config.yaml
model: "contrastive audio-text model"
dataset: "short read English sentences (LibriTTS-R)"
train_examples: 26041
time_shift_ms: 100
n_mels: 80
hop_length: 160
input: "log_mel"
spec_augment: true
win_length: 400
tokenizer: "word"
vocab_size: 5132
loss: "softmax"
embed_dim: 256
encoder_arch: "conformer"
encoder_norm: "layernorm"
encoder_activation: "gelu"
encoder_mlp_ratio: 4
encoder_head_dim: 16
encoder_fused_qkv: true
encoder_qk_norm: false
encoder_inner_norm: false
encoder_moe: "top_k"
encoder_drop_path: 0.05
encoder_num_experts: 32
encoder_moe_every: 2
encoder_expert_mlp_ratio: 1
encoder_experts_per_token: 2
encoder_shared_expert: false
encoder_subsampling: 4
encoder_layers: 14
encoder_width: 128
encoder_positions: "learned"
encoder_kernel_size: 9
text_encoder_causal: true
text_encoder_width: 192
text_encoder_layers: 6
text_encoder_norm: "rmsnorm"
text_encoder_norm_position: "sandwich"
text_encoder_activation: "gelu"
text_encoder_mlp_ratio: 4
text_encoder_head_dim: 64
text_encoder_fused_qkv: true
text_encoder_bias: "none"
text_encoder_qk_norm: false
text_encoder_parallel_block: false
text_encoder_inner_norm: false
text_encoder_drop_path: 0.1
text_encoder_positions: "sincos"
residual_init: "none"
optimizer: "soap"
beta2: 0.99
lr: 0.0019
beta1: 0.9
shampoo_beta: 0.95
eps: 1e-08
precondition_frequency: 20
max_precond_dim: 512
one_sided: false
adamw_lr_other_params: 0.00088
steps: 9500
batch_size: 128
epochs: 46.7
lr_schedule: "cosine"
final_lr_fraction: 0.1
warmup_steps: 470
weight_decay: 0.08
adamw_weight_decay_other_params: 0
Rows from block 8 of the audio encoder, named by matrix and row number. Each number is 200 + 40 x the weight over its row's rms, rounded and kept within 0 to 999. All counts start at 0.
# pw2: conv module project (encoder.blocks.8.conv.pw2.weight, 128x128), inputs 0-127
pw2.62,156,167,194,257,184,156,214,138,145,234,260,297,170,256,203,290,146,115,152,194,189,216,234,207,184,165,224,232,259,169,194,186,205,195,224,144,191,229,148,158,218,212,208,256,99,219,221,195,206,187,135,210,218,294,119,205,151,182,261,171,197,195,267,125,174,216,192,182,175,178,208,219,137,191,223,164,199,213,210,204,176,204,233,204,218,168,248,336,188,213,179,200,211,258,212,200,227,188,220,177,237,194,159,188,192,151,183,279,206,256,241,201,180,236,166,269,253,186,176,222,200,212,120,218,222,153,237,231
pw2.63,272,176,156,145,226,119,294,216,169,181,169,190,194,201,202,188,208,167,237,155,233,261,213,187,250,174,199,156,260,314,207,212,208,212,196,195,224,262,207,276,274,225,199,229,237,150,128,181,135,176,239,259,245,250,139,243,218,171,192,140,168,210,169,140,187,211,175,150,241,228,241,192,293,147,216,202,224,256,223,141,181,173,160,230,188,177,201,227,267,248,176,204,245,183,179,142,189,208,230,243,289,200,121,202,229,209,218,189,210,255,209,226,229,153,164,247,153,191,222,216,229,170,195,160,135,191,235,204
pw2.64,243,186,179,285,180,267,173,146,161,198,161,182,212,170,196,231,175,224,252,271,195,196,167,202,226,240,177,201,185,146,153,245,211,212,282,258,232,271,138,222,222,192,225,193,217,244,282,246,183,131,173,221,232,129,156,219,115,207,176,184,225,244,190,192,177,242,209,114,297,211,191,247,192,223,119,173,272,215,174,195,180,161,168,130,201,233,258,163,162,144,213,169,204,228,255,204,148,209,237,209,163,158,108,224,233,234,230,195,188,194,214,294,242,183,258,226,236,182,209,196,217,219,173,147,178,177,213,165
pw2.65,258,192,157,162,195,201,207,237,150,187,197,196,194,196,177,216,186,182,252,186,160,181,167,195,134,205,232,230,270,193,199,226,181,95,184,179,244,175,210,237,203,175,281,192,196,207,237,193,276,178,126,246,229,267,230,259,187,206,147,250,213,164,204,244,214,184,257,250,134,180,189,195,130,167,254,237,210,169,231,235,200,173,210,264,168,153,203,232,182,225,133,215,112,257,159,180,270,199,159,191,259,236,162,230,99,172,82,187,139,269,286,183,207,152,206,212,206,179,176,240,180,171,193,227,163,221,170,214
pw2.66,215,193,188,152,156,233,208,206,192,235,250,170,219,195,225,214,201,164,169,170,217,215,217,164,199,62,169,223,281,180,204,190,194,177,164,159,170,195,241,214,164,282,249,181,155,204,255,212,119,194,216,241,134,91,228,224,115,242,195,183,195,161,284,240,160,227,216,117,179,247,212,199,174,157,178,248,160,149,274,177,178,217,203,185,224,209,223,229,224,198,220,170,235,142,179,157,199,149,202,196,166,210,249,248,262,149,224,206,255,234,189,270,136,115,136,203,233,222,205,258,212,237,153,221,201,231,201,156
pw2.67,203,236,179,254,194,223,174,244,194,159,163,222,123,175,272,232,234,228,167,124,157,247,215,180,221,192,172,224,237,274,215,240,151,188,233,236,195,271,237,236,167,154,240,171,165,196,171,176,269,200,168,280,261,217,177,247,147,164,176,130,189,259,167,256,278,226,270,207,186,233,127,220,230,224,133,192,191,167,222,230,179,171,174,230,96,180,238,226,214,224,239,255,177,180,178,156,153,189,224,152,238,239,254,218,196,164,215,244,233,237,246,149,218,179,185,180,180,148,152,250,266,175,208,201,151,114,198,174
pw2.68,171,178,202,195,262,226,234,232,163,225,218,204,245,196,175,252,194,171,193,173,190,192,167,114,180,148,260,162,157,167,243,167,149,188,260,156,260,167,228,222,253,243,220,251,180,217,172,105,240,170,215,283,231,285,107,236,117,194,228,233,159,215,173,166,276,255,173,186,197,255,191,223,257,143,239,234,231,246,186,188,232,135,192,228,231,204,181,178,262,162,180,238,253,186,171,189,206,207,120,157,178,199,230,175,161,181,258,155,205,242,233,105,172,197,215,198,163,143,270,201,202,210,223,193,208,234,262,167
pw2.69,163,177,167,235,198,202,128,180,157,118,198,215,187,213,230,154,152,168,159,137,213,247,220,182,191,164,230,169,207,184,227,212,214,151,172,167,193,207,237,187,236,236,226,200,190,286,163,210,245,242,133,193,251,230,219,210,227,141,167,350,191,197,185,200,189,263,175,301,145,190,190,180,159,235,190,216,209,163,240,236,216,127,181,219,278,236,217,164,192,170,231,205,205,151,289,125,184,197,267,152,201,223,222,217,247,212,189,265,199,200,211,144,150,203,179,201,109,239,159,149,172,203,137,133,217,173,227,156
pw2.70,175,182,161,133,234,218,155,169,238,207,197,256,191,261,219,241,208,194,212,226,207,211,205,223,158,237,200,270,305,222,247,291,234,260,213,220,170,174,188,215,283,177,166,171,189,204,164,191,199,278,184,174,118,216,219,192,203,155,167,189,132,127,166,241,161,232,121,122,220,199,218,225,298,173,253,171,199,260,222,199,201,185,154,244,180,152,229,170,253,171,204,176,209,120,205,262,202,232,212,190,223,69,167,219,221,170,247,168,206,200,165,199,228,223,162,248,201,227,194,258,207,188,175,263,221,228,159,244
pw2.71,150,193,224,187,254,106,246,150,279,236,194,270,176,145,157,211,166,128,271,206,251,175,244,136,237,177,174,241,181,210,241,229,237,145,155,139,169,237,233,157,167,217,264,247,179,250,109,264,235,206,270,198,157,267,248,159,209,205,196,239,182,227,185,235,196,192,261,215,165,214,215,122,194,140,241,167,217,272,230,209,200,196,220,196,252,236,212,204,199,177,201,247,177,252,228,160,193,228,185,286,105,225,244,206,197,220,243,178,253,199,192,193,241,183,232,169,204,152,181,224,200,182,253,210,173,137,168,182
pw2.72,147,178,124,197,194,208,286,188,164,200,251,189,222,198,237,232,263,79,197,197,158,202,166,167,199,243,251,193,279,166,231,204,270,215,174,255,96,235,173,221,191,234,208,242,147,234,231,205,124,208,194,131,242,196,255,240,171,280,279,207,176,208,206,187,177,166,224,217,177,255,128,146,187,182,179,161,212,183,250,214,108,231,221,205,162,150,254,198,140,205,249,188,253,199,170,191,197,226,219,177,150,229,163,164,174,210,131,254,178,173,179,223,176,248,133,186,193,242,204,151,249,188,167,184,163,194,209,158
pw2.73,203,111,125,214,175,196,237,191,305,181,224,199,188,248,223,164,137,216,257,231,182,150,254,228,276,242,187,198,163,215,147,207,241,173,220,192,186,272,209,212,173,190,198,126,255,196,229,191,240,297,162,136,185,217,210,160,213,169,292,154,195,311,113,244,148,180,191,229,148,162,177,197,266,175,255,188,158,173,189,193,164,183,164,251,248,234,198,179,179,191,160,131,175,192,168,167,224,214,248,161,192,229,197,184,175,254,153,236,229,213,146,212,253,220,166,173,234,121,172,169,181,200,206,236,248,180,211,219
pw2.74,209,152,124,225,167,233,210,252,177,237,234,145,184,209,80,241,258,209,148,144,251,145,170,218,178,238,141,185,222,217,251,219,221,240,153,223,217,198,227,188,160,195,192,162,193,255,182,196,206,213,239,221,221,119,100,260,204,189,213,222,148,190,244,219,250,152,236,193,217,188,204,234,218,180,164,223,223,138,149,195,158,200,190,223,136,235,194,190,233,214,245,237,162,139,186,224,216,220,200,121,219,129,209,268,107,235,272,131,210,181,160,173,195,257,170,185,199,174,246,241,266,237,250,249,170,195,224,127
pw2.75,189,165,184,233,188,295,219,221,237,124,159,122,184,185,168,181,173,235,301,239,170,211,182,191,323,110,162,192,185,175,182,157,182,237,237,134,221,248,168,204,165,257,142,145,223,213,237,254,187,146,175,213,139,198,189,167,190,219,188,231,168,153,209,129,238,148,230,227,182,205,275,230,206,236,258,188,192,190,204,167,192,220,194,176,268,207,211,203,162,162,186,209,224,93,255,205,225,147,206,227,158,270,194,122,142,239,195,217,190,202,178,178,191,193,257,238,206,180,166,184,162,168,149,205,277,214,242,229
pw2.76,179,180,135,206,204,162,213,184,221,207,192,151,234,157,176,265,189,187,238,157,206,232,238,220,184,174,192,187,219,180,140,233,256,208,229,241,147,202,242,217,197,265,168,171,257,192,203,242,175,165,158,286,165,189,288,193,145,123,142,229,209,130,189,177,242,228,179,296,191,146,229,213,166,222,182,240,177,241,280,190,206,230,197,120,269,194,199,223,274,155,293,179,206,181,230,183,209,283,181,195,256,259,189,203,220,270,243,139,230,205,156,206,250,256,164,268,158,159,214,181,204,213,150,242,209,209,268,168
pw2.77,237,172,225,187,226,244,196,169,227,314,147,201,220,188,170,261,210,226,221,143,191,204,205,225,173,248,185,189,257,144,153,223,256,123,223,223,266,164,179,226,240,218,204,213,284,206,136,163,231,153,170,203,228,184,212,203,114,216,280,224,215,181,197,161,224,155,180,228,282,117,223,264,115,225,107,256,255,153,223,180,208,189,188,266,167,153,157,140,196,212,201,176,147,177,174,209,164,194,159,217,272,183,204,161,192,191,277,190,125,229,214,197,209,220,181,187,253,138,187,212,213,181,252,172,221,144,214,185
pw2.78,223,148,222,304,169,209,209,241,176,196,182,116,147,210,268,213,214,170,200,204,199,145,233,194,167,221,149,208,310,186,212,213,144,225,230,203,207,275,168,215,201,178,191,242,238,237,169,211,221,229,173,211,174,244,163,267,133,234,203,240,218,224,223,221,220,259,188,186,244,241,176,214,244,223,264,147,212,213,240,192,249,192,141,248,246,248,284,245,139,181,154,190,193,201,195,261,238,166,157,184,152,252,138,265,224,227,132,234,185,270,246,175,214,114,164,298,186,178,205,220,251,169,206,237,178,159,226,220
pw2.79,232,261,186,248,181,256,190,286,198,202,201,153,273,140,191,159,193,220,199,187,201,209,109,184,166,177,173,157,225,251,134,196,227,207,105,285,230,267,199,171,203,247,196,186,189,166,232,180,186,157,171,160,269,211,117,308,186,257,160,168,187,223,195,220,237,205,240,221,193,222,178,211,231,191,138,188,159,237,198,159,180,215,213,145,189,239,192,237,214,312,249,165,213,245,104,202,252,216,241,156,186,148,251,227,255,193,156,210,199,190,172,185,207,145,229,242,198,146,183,198,278,242,210,170,202,246,164,212
pw2.80,175,190,80,121,229,229,157,186,143,207,223,168,205,164,316,200,161,201,114,194,238,170,169,118,175,210,241,186,223,234,170,203,170,241,228,207,265,150,230,181,185,186,188,165,260,137,168,183,184,214,152,228,126,217,201,147,216,201,224,273,261,182,133,195,229,247,207,233,195,200,201,244,164,185,190,232,264,223,193,200,221,141,176,236,242,257,136,187,115,184,192,245,234,231,238,220,272,202,202,144,154,149,191,222,220,234,237,258,222,232,222,195,208,199,189,177,215,141,202,256,158,185,176,137,155,238,272,199
pw2.81,238,234,188,194,221,227,86,268,185,251,255,172,107,171,258,168,189,226,232,170,181,195,169,192,220,224,286,99,213,191,153,209,200,189,189,290,206,215,236,228,217,120,196,196,126,191,210,198,185,150,223,262,253,193,113,232,221,256,226,227,225,251,187,252,224,227,172,140,256,206,185,253,217,220,179,163,218,183,178,182,213,170,153,200,215,168,190,172,175,244,177,227,198,204,191,240,174,217,123,210,151,84,103,243,218,235,222,233,207,161,253,180,189,153,237,177,267,188,193,173,221,264,212,209,199,221,233,189
pw2.82,207,236,224,327,199,207,217,151,192,159,224,187,161,223,201,169,208,118,280,198,228,196,159,225,188,176,198,173,229,179,218,226,284,237,146,215,152,188,176,225,204,250,218,238,165,160,147,170,209,172,191,162,202,280,211,211,247,280,214,216,254,243,178,237,240,155,177,224,232,203,203,76,170,213,176,256,237,143,206,200,114,184,127,201,231,207,226,194,182,225,129,242,212,209,204,248,216,219,201,187,161,157,247,198,137,228,190,236,236,179,273,187,237,157,138,139,223,178,178,93,162,203,142,214,220,233,220,241
pw2.83,120,203,257,221,236,263,214,215,194,224,224,205,222,129,163,297,243,203,215,192,270,192,216,162,126,210,199,166,158,227,235,173,205,215,224,206,244,214,183,226,190,209,225,186,170,308,250,198,93,187,129,247,259,198,194,179,151,197,176,217,232,129,159,244,231,231,158,225,245,194,234,216,246,165,146,160,181,248,250,156,187,204,143,149,210,134,209,168,134,138,253,248,216,153,192,138,165,190,110,205,233,223,231,267,194,185,148,241,225,170,197,208,221,185,208,202,179,162,146,252,261,242,187,147,176,205,206,240
pw2.84,159,190,230,103,141,209,125,207,201,154,245,108,171,286,223,74,159,175,199,198,243,154,143,192,230,220,194,242,153,205,184,240,222,210,194,202,196,254,151,204,141,214,218,198,209,227,201,183,203,142,230,174,228,100,268,250,180,159,184,261,176,172,173,224,146,236,217,143,166,188,226,260,214,233,172,194,159,235,219,193,142,188,143,175,262,274,203,260,171,176,120,230,260,152,186,248,158,200,221,145,215,173,147,194,219,203,162,235,210,219,190,181,189,231,216,223,224,170,230,188,141,241,226,142,244,240,202,169
pw2.85,168,180,250,122,241,208,191,166,179,196,239,194,126,165,148,251,166,234,263,170,195,159,219,168,259,164,190,257,228,180,169,195,192,201,178,176,252,175,153,142,186,189,193,247,113,195,165,177,155,203,142,146,168,98,318,208,277,103,225,213,199,200,238,183,227,203,220,140,195,149,197,230,180,185,143,192,208,231,224,223,157,204,196,229,205,112,228,168,127,227,208,220,147,133,183,260,160,226,185,170,245,239,233,188,228,220,151,220,183,222,124,240,130,210,175,174,150,161,153,154,196,167,219,168,194,177,213,172
pw2.86,220,217,253,244,222,205,218,219,163,148,195,170,194,167,324,151,284,181,216,222,196,135,211,192,172,167,167,175,133,213,180,259,219,247,217,174,224,142,228,170,219,130,257,203,211,166,161,167,186,242,182,135,203,179,261,123,204,211,234,158,192,180,250,273,203,143,214,132,247,193,235,282,142,195,252,188,154,247,219,211,211,213,141,257,182,209,251,199,209,147,192,147,197,189,238,249,116,220,228,164,130,304,186,180,218,240,180,219,202,199,170,231,214,185,259,136,271,190,229,219,231,185,212,209,216,154,250,188
pw2.87,160,176,165,168,291,229,139,190,219,239,141,213,217,102,215,241,223,177,253,214,185,175,244,200,239,206,222,248,249,182,146,189,156,196,200,152,178,274,120,196,181,201,150,189,123,212,196,155,204,237,132,226,209,252,55,206,221,207,165,240,197,195,195,172,209,210,185,169,161,207,154,209,189,242,212,221,170,245,223,245,183,235,233,202,199,94,127,173,123,160,242,216,190,139,255,177,206,216,206,254,269,166,218,171,203,249,234,278,146,222,207,163,141,183,207,202,206,199,209,222,176,197,142,236,187,143,147,214
pw2.88,231,257,239,175,250,227,184,229,146,172,202,131,189,202,161,207,117,180,262,217,192,175,182,130,217,302,252,144,270,130,215,226,209,197,160,131,190,232,257,183,157,172,275,164,207,185,149,201,164,104,168,254,189,129,189,180,251,205,180,248,196,177,159,200,264,193,219,242,207,160,189,203,213,181,241,203,297,223,189,211,243,195,178,207,219,208,201,207,238,165,127,146,228,261,201,186,219,219,191,236,285,181,220,231,205,192,226,143,206,229,202,270,187,247,199,222,164,221,221,216,203,169,106,224,162,263,155,271
pw2.89,138,152,203,201,201,247,219,179,134,234,150,317,147,161,257,174,190,201,195,224,204,211,211,202,250,212,179,199,187,203,187,259,242,190,249,195,171,207,237,268,195,226,266,192,130,239,146,145,143,247,184,175,177,171,168,236,228,300,202,217,225,203,183,241,273,266,161,186,187,188,181,215,256,170,111,235,209,186,204,194,202,205,202,170,231,191,170,194,128,269,150,202,228,225,178,144,222,241,146,132,165,157,172,215,216,215,192,196,198,207,115,229,256,177,251,210,268,178,196,102,191,221,261,168,168,221,108,177
pw2.90,200,164,183,192,249,235,160,179,163,233,213,310,143,205,200,247,202,159,262,200,184,213,135,176,251,231,181,206,207,155,138,184,253,193,118,212,167,260,184,145,206,245,195,144,173,173,225,206,185,194,225,218,193,192,230,170,197,167,253,159,195,255,226,103,238,174,125,174,182,279,183,117,141,181,222,205,241,193,170,200,145,202,123,239,254,230,161,149,192,204,174,275,178,184,184,185,247,223,232,198,287,189,193,181,203,224,290,195,152,171,182,210,138,236,212,170,167,217,224,206,112,235,255,213,258,131,242,221
pw2.91,186,238,188,147,202,264,168,183,144,192,197,185,144,264,173,200,254,246,192,221,181,198,186,179,135,256,264,184,208,213,170,154,168,159,163,201,218,133,218,203,234,222,217,186,298,204,191,194,119,172,234,219,157,205,165,272,297,163,195,228,219,230,249,203,191,242,264,191,253,230,230,157,185,227,255,191,264,271,193,220,192,224,198,211,210,223,195,166,133,241,186,161,263,113,181,131,215,252,216,206,177,268,197,236,185,204,273,182,237,236,182,214,138,227,185,297,140,205,200,123,200,206,114,173,183,236,216,147
pw2.92,195,271,215,210,211,192,214,248,225,179,148,180,140,137,117,226,222,190,145,160,136,168,163,195,222,196,207,210,241,158,154,234,176,177,217,213,272,236,151,133,237,202,233,167,151,183,188,212,190,206,246,229,234,196,223,136,213,114,198,251,170,142,240,204,206,121,182,198,234,174,235,229,235,210,167,139,183,144,122,246,165,208,226,197,225,199,256,192,225,164,218,239,290,190,228,259,218,143,175,182,238,123,202,228,185,172,218,254,154,215,112,241,191,211,231,261,152,174,219,113,243,165,194,186,107,239,240,243
pw2.93,233,218,201,141,194,178,195,202,207,152,258,173,255,173,181,220,157,214,183,193,238,229,255,158,223,206,162,248,165,207,233,222,154,228,220,233,288,212,271,191,210,176,190,185,152,104,160,225,244,229,250,207,265,68,235,116,140,172,262,178,202,160,265,201,191,238,194,186,172,215,231,249,160,205,158,175,195,160,157,211,154,181,239,147,211,216,216,241,236,214,190,199,223,200,204,211,213,186,176,164,168,180,212,209,145,167,198,133,204,249,155,218,229,205,117,170,107,186,257,168,181,190,213,196,137,142,263,320
pw2.94,260,141,227,120,194,167,204,262,236,171,230,249,203,150,221,177,160,184,206,211,141,187,242,205,229,216,177,146,214,171,149,192,179,155,222,232,168,233,208,190,245,125,160,207,161,270,191,215,204,203,188,222,142,179,310,101,280,231,239,231,246,292,176,217,167,211,213,215,135,234,216,173,208,175,115,193,192,285,168,173,210,298,165,199,221,180,216,168,187,235,252,200,203,184,153,229,216,168,204,245,232,125,224,181,191,279,160,299,206,214,145,204,195,215,203,203,148,174,170,196,272,199,187,149,217,176,207,197
pw2.95,231,268,186,143,257,130,275,155,112,183,207,189,155,216,243,161,207,236,231,233,202,201,180,184,166,206,198,213,163,217,203,181,202,168,191,222,191,220,264,253,277,226,209,137,246,106,191,172,152,153,230,204,156,190,105,212,209,255,219,181,224,237,171,240,222,244,130,214,157,223,263,208,175,235,221,185,216,133,129,174,209,205,230,188,257,192,175,224,197,204,194,233,212,159,205,239,203,226,152,175,203,176,145,224,188,192,251,299,246,225,251,155,206,206,119,176,215,109,200,132,166,259,177,189,293,234,246,200
pw2.96,102,229,152,276,155,218,198,142,270,207,186,187,223,190,159,239,180,242,214,220,171,188,238,238,248,117,171,215,222,192,205,165,220,184,206,221,167,208,196,210,217,182,241,189,174,247,222,249,186,179,146,262,236,253,125,187,140,192,161,198,168,205,197,185,163,203,122,99,213,224,168,304,283,208,187,212,173,215,204,201,198,228,230,135,223,173,236,261,185,273,137,192,184,163,241,267,122,142,174,165,163,275,180,228,243,229,228,261,170,157,200,203,211,165,181,220,218,205,196,236,251,272,173,142,157,252,175,193
pw2.97,181,248,221,231,173,216,213,140,243,197,157,169,186,185,218,206,255,210,228,230,117,198,237,205,188,138,169,180,161,191,227,185,248,206,235,224,162,184,157,182,170,270,184,125,232,202,293,285,206,253,183,214,201,145,174,194,233,222,158,206,242,208,298,137,173,154,212,169,196,281,152,195,243,226,165,215,201,174,190,212,159,199,182,200,117,278,160,260,251,198,190,163,165,131,266,222,102,124,157,183,160,257,184,192,219,247,222,231,188,222,246,174,215,203,283,229,272,218,255,217,203,189,222,156,206,221,173,262
pw2.98,159,112,187,185,205,238,138,232,192,240,249,198,137,270,183,230,136,252,248,220,289,212,163,149,218,203,200,150,202,245,152,213,145,167,229,213,184,257,142,205,186,206,214,186,180,205,138,148,152,231,147,220,191,125,113,202,150,225,240,250,173,240,187,199,166,244,217,240,290,206,220,240,188,245,225,155,272,256,219,271,160,232,152,233,177,215,241,171,198,190,165,222,192,163,197,207,159,199,201,171,201,189,168,213,129,266,224,248,133,256,224,198,121,279,233,248,143,223,235,194,207,207,237,189,191,221,161,159
pw2.99,162,249,180,148,219,200,208,220,153,180,173,236,218,201,181,128,182,200,146,136,189,190,225,216,242,197,207,156,243,223,216,300,144,180,234,187,161,193,235,184,168,225,219,225,191,186,276,154,196,189,204,209,196,144,279,311,191,143,125,211,178,198,252,153,213,218,207,114,242,173,141,218,231,216,186,158,159,179,214,274,188,242,182,161,171,188,180,201,280,200,191,223,196,150,142,155,232,200,156,205,208,177,113,258,215,168,275,181,203,294,163,188,173,159,223,206,261,211,130,202,254,241,135,187,182,269,167,254
pw2.100,179,254,216,176,194,143,275,232,176,170,189,258,163,205,243,212,242,137,215,178,150,187,209,222,228,252,159,236,213,127,180,170,214,188,149,160,179,197,294,204,161,222,227,198,198,230,131,131,216,204,175,296,165,152,280,179,187,184,217,261,260,229,217,180,178,154,181,146,180,209,214,187,296,208,170,194,250,132,214,181,144,174,161,119,211,229,153,176,178,189,239,233,279,214,217,124,245,207,234,182,143,202,231,193,209,166,213,238,273,202,191,144,210,165,211,249,179,211,209,116,195,272,129,237,214,200,217,142
pw2.101,143,200,111,211,219,285,188,232,148,219,143,172,213,184,220,257,191,235,171,204,184,145,210,167,202,121,199,258,203,166,133,144,193,211,166,238,219,203,191,199,178,176,159,225,212,250,275,98,210,244,172,226,160,123,203,231,229,197,161,191,164,264,164,162,220,210,222,171,170,235,242,233,179,183,173,233,191,277,222,168,176,221,258,247,250,200,198,187,189,164,228,219,163,184,258,228,228,184,198,164,121,212,226,187,78,269,86,192,195,280,206,223,221,237,165,256,196,210,239,191,190,218,153,223,129,205,225,183
pw2.102,193,186,118,189,147,217,276,189,170,201,160,243,175,187,177,230,200,210,176,179,128,149,197,211,184,142,160,165,275,142,169,117,251,199,191,178,216,157,131,205,154,228,232,289,267,201,209,163,114,209,221,209,196,132,197,185,178,188,163,205,220,215,253,191,196,222,218,142,132,161,184,214,265,215,188,255,173,181,184,291,209,254,220,292,145,201,239,222,182,227,223,164,226,211,155,196,209,200,209,205,177,55,145,162,184,239,189,212,243,214,191,152,213,204,177,185,147,220,231,244,155,175,167,271,177,194,137,216
pw2.103,232,112,174,210,209,169,257,214,229,126,152,252,189,164,169,177,218,182,209,210,229,208,202,264,235,208,149,186,233,228,223,133,205,200,179,265,131,252,118,182,123,179,151,210,203,203,225,262,134,180,173,225,224,156,219,222,218,217,173,211,142,203,167,151,147,185,245,139,171,194,220,167,144,171,233,160,212,273,217,169,230,217,274,194,184,183,257,217,160,157,265,197,197,177,178,156,192,230,212,177,228,249,193,208,195,282,135,186,207,303,170,160,246,182,145,135,126,245,135,156,195,170,183,145,208,174,146,146
pw2.104,120,173,224,277,210,242,251,113,243,173,226,155,158,185,164,201,160,221,200,141,224,184,151,224,301,174,233,182,250,175,284,208,269,182,181,160,190,201,153,190,200,196,239,216,142,123,199,147,144,156,218,212,306,216,150,214,174,261,215,200,202,174,174,224,201,195,103,200,126,261,257,144,223,196,199,159,188,205,184,164,181,180,185,212,201,155,199,191,269,183,173,216,233,116,239,220,244,125,175,235,228,254,251,185,189,163,167,235,269,216,254,182,218,153,141,158,236,230,209,191,195,173,209,207,234,219,222,203
pw2.105,181,168,213,250,208,206,234,158,166,242,233,175,179,220,237,142,116,221,213,279,167,183,250,160,191,265,197,165,213,162,153,187,156,206,234,139,256,143,233,176,171,296,235,226,233,326,181,197,193,188,170,210,194,152,177,261,299,294,214,216,262,233,162,263,190,215,239,184,226,179,170,211,188,180,140,181,206,212,181,180,217,129,234,112,145,204,162,195,155,193,185,221,189,235,217,178,186,230,129,133,153,139,204,184,218,215,215,200,204,204,211,105,147,194,173,213,195,186,260,264,213,199,217,231,173,208,151,172
pw2.106,142,277,229,196,193,180,234,196,189,197,205,197,154,273,211,139,151,236,234,234,197,151,170,251,240,195,229,166,247,126,225,96,214,184,125,129,201,250,230,147,200,199,207,225,218,265,141,165,325,223,168,236,221,250,178,231,201,201,224,194,136,214,178,144,174,195,263,252,142,200,237,181,180,202,190,213,156,210,288,179,163,182,149,173,230,230,169,179,239,215,116,251,221,182,211,235,151,225,219,303,214,158,256,213,223,175,162,215,203,228,230,250,162,198,253,236,171,212,243,196,163,178,245,184,156,197,162,167
pw2.107,238,202,235,214,187,282,209,154,155,175,221,167,173,181,210,226,163,188,178,184,226,197,229,139,239,160,227,263,212,252,193,197,202,150,173,204,209,172,253,203,112,194,257,178,272,266,205,163,268,200,231,246,202,164,238,189,238,179,147,204,176,203,120,271,133,214,262,211,147,206,191,262,189,105,194,231,202,216,197,209,199,179,266,142,201,232,230,244,195,249,205,219,217,215,184,209,244,220,237,197,139,187,174,195,177,195,201,219,173,213,190,79,173,150,175,237,199,288,319,185,166,195,222,227,193,324,217,194
pw2.108,275,175,192,267,215,184,253,76,216,248,143,171,116,168,210,211,220,143,186,252,170,222,206,229,192,198,232,235,229,219,218,213,213,153,162,226,240,213,265,260,110,215,111,215,263,173,183,201,193,122,219,189,178,203,165,206,227,203,167,182,216,168,211,155,235,195,194,226,233,148,169,207,171,261,142,188,256,256,189,231,195,197,254,226,170,224,224,206,163,141,141,243,166,190,214,143,237,241,111,266,249,144,137,253,254,206,282,181,216,236,162,221,210,250,166,189,248,236,175,169,212,218,165,198,227,213,174,156
pw2.109,266,219,187,116,214,221,222,195,224,174,146,231,226,117,207,204,167,266,229,221,231,222,223,163,233,226,204,142,238,241,194,206,225,181,219,269,155,264,212,194,194,198,252,134,250,110,163,212,184,170,245,213,153,160,161,184,169,258,192,137,154,220,194,259,267,132,189,232,191,238,164,196,236,147,306,213,224,128,196,244,268,208,142,204,170,218,208,153,156,223,218,125,180,212,202,193,217,105,239,191,180,229,212,237,226,159,234,160,155,164,224,312,201,230,250,159,209,237,194,155,203,181,187,145,196,225,169,198
pw2.110,242,274,221,161,128,207,217,238,258,195,213,213,161,177,220,144,136,178,238,259,208,177,246,194,212,187,163,195,229,129,236,139,217,209,187,223,189,194,199,171,206,171,198,144,248,197,231,257,196,157,181,242,158,212,260,180,158,199,173,156,167,288,199,110,176,256,121,181,204,228,223,194,155,193,196,248,180,161,227,191,187,210,160,121,208,137,258,148,252,239,227,266,126,213,160,200,167,151,175,119,175,187,228,222,156,140,275,210,245,170,276,204,214,191,230,199,194,210,220,130,229,223,290,158,233,216,142,241
pw2.111,212,226,232,215,229,206,223,284,231,211,208,141,192,184,219,138,191,190,242,151,133,256,203,138,135,160,239,163,206,165,236,181,215,160,259,211,252,174,215,221,226,209,220,170,236,165,174,252,155,153,192,184,174,221,169,202,204,207,244,167,148,197,211,264,253,204,187,141,265,177,208,244,218,203,179,200,182,185,215,240,183,197,205,205,217,228,309,220,159,208,111,175,225,173,200,267,224,179,241,194,253,222,117,260,167,226,261,118,232,176,141,164,136,177,289,290,280,170,210,162,158,189,268,171,160,221,236,152
pw2.112,145,164,218,194,230,208,183,195,238,138,203,111,216,211,197,210,155,165,260,189,120,198,189,163,178,160,262,196,159,173,207,255,234,181,150,270,204,248,197,171,220,214,209,175,288,156,173,266,196,193,148,248,219,173,238,221,160,232,193,199,172,231,228,168,157,127,296,223,226,210,129,235,228,145,264,139,190,279,253,198,208,117,205,260,164,173,224,228,260,115,116,220,217,219,190,230,276,154,212,178,144,211,196,131,160,219,179,215,182,208,237,264,176,206,268,249,219,209,208,229,196,238,173,216,202,212,203,225
pw2.113,217,247,143,242,257,276,190,201,153,158,180,188,175,187,227,194,272,246,270,209,155,206,218,219,167,140,176,209,201,155,120,161,218,197,233,162,182,176,278,187,155,225,183,128,182,182,200,162,98,236,167,173,178,155,156,204,219,283,156,284,277,253,220,189,230,191,211,191,193,216,201,228,183,243,240,257,217,178,192,190,196,163,199,135,195,248,168,215,148,314,216,158,230,176,154,267,207,219,208,286,222,167,165,237,241,181,243,204,206,236,151,255,184,178,195,159,162,210,229,107,197,202,171,208,229,253,213,157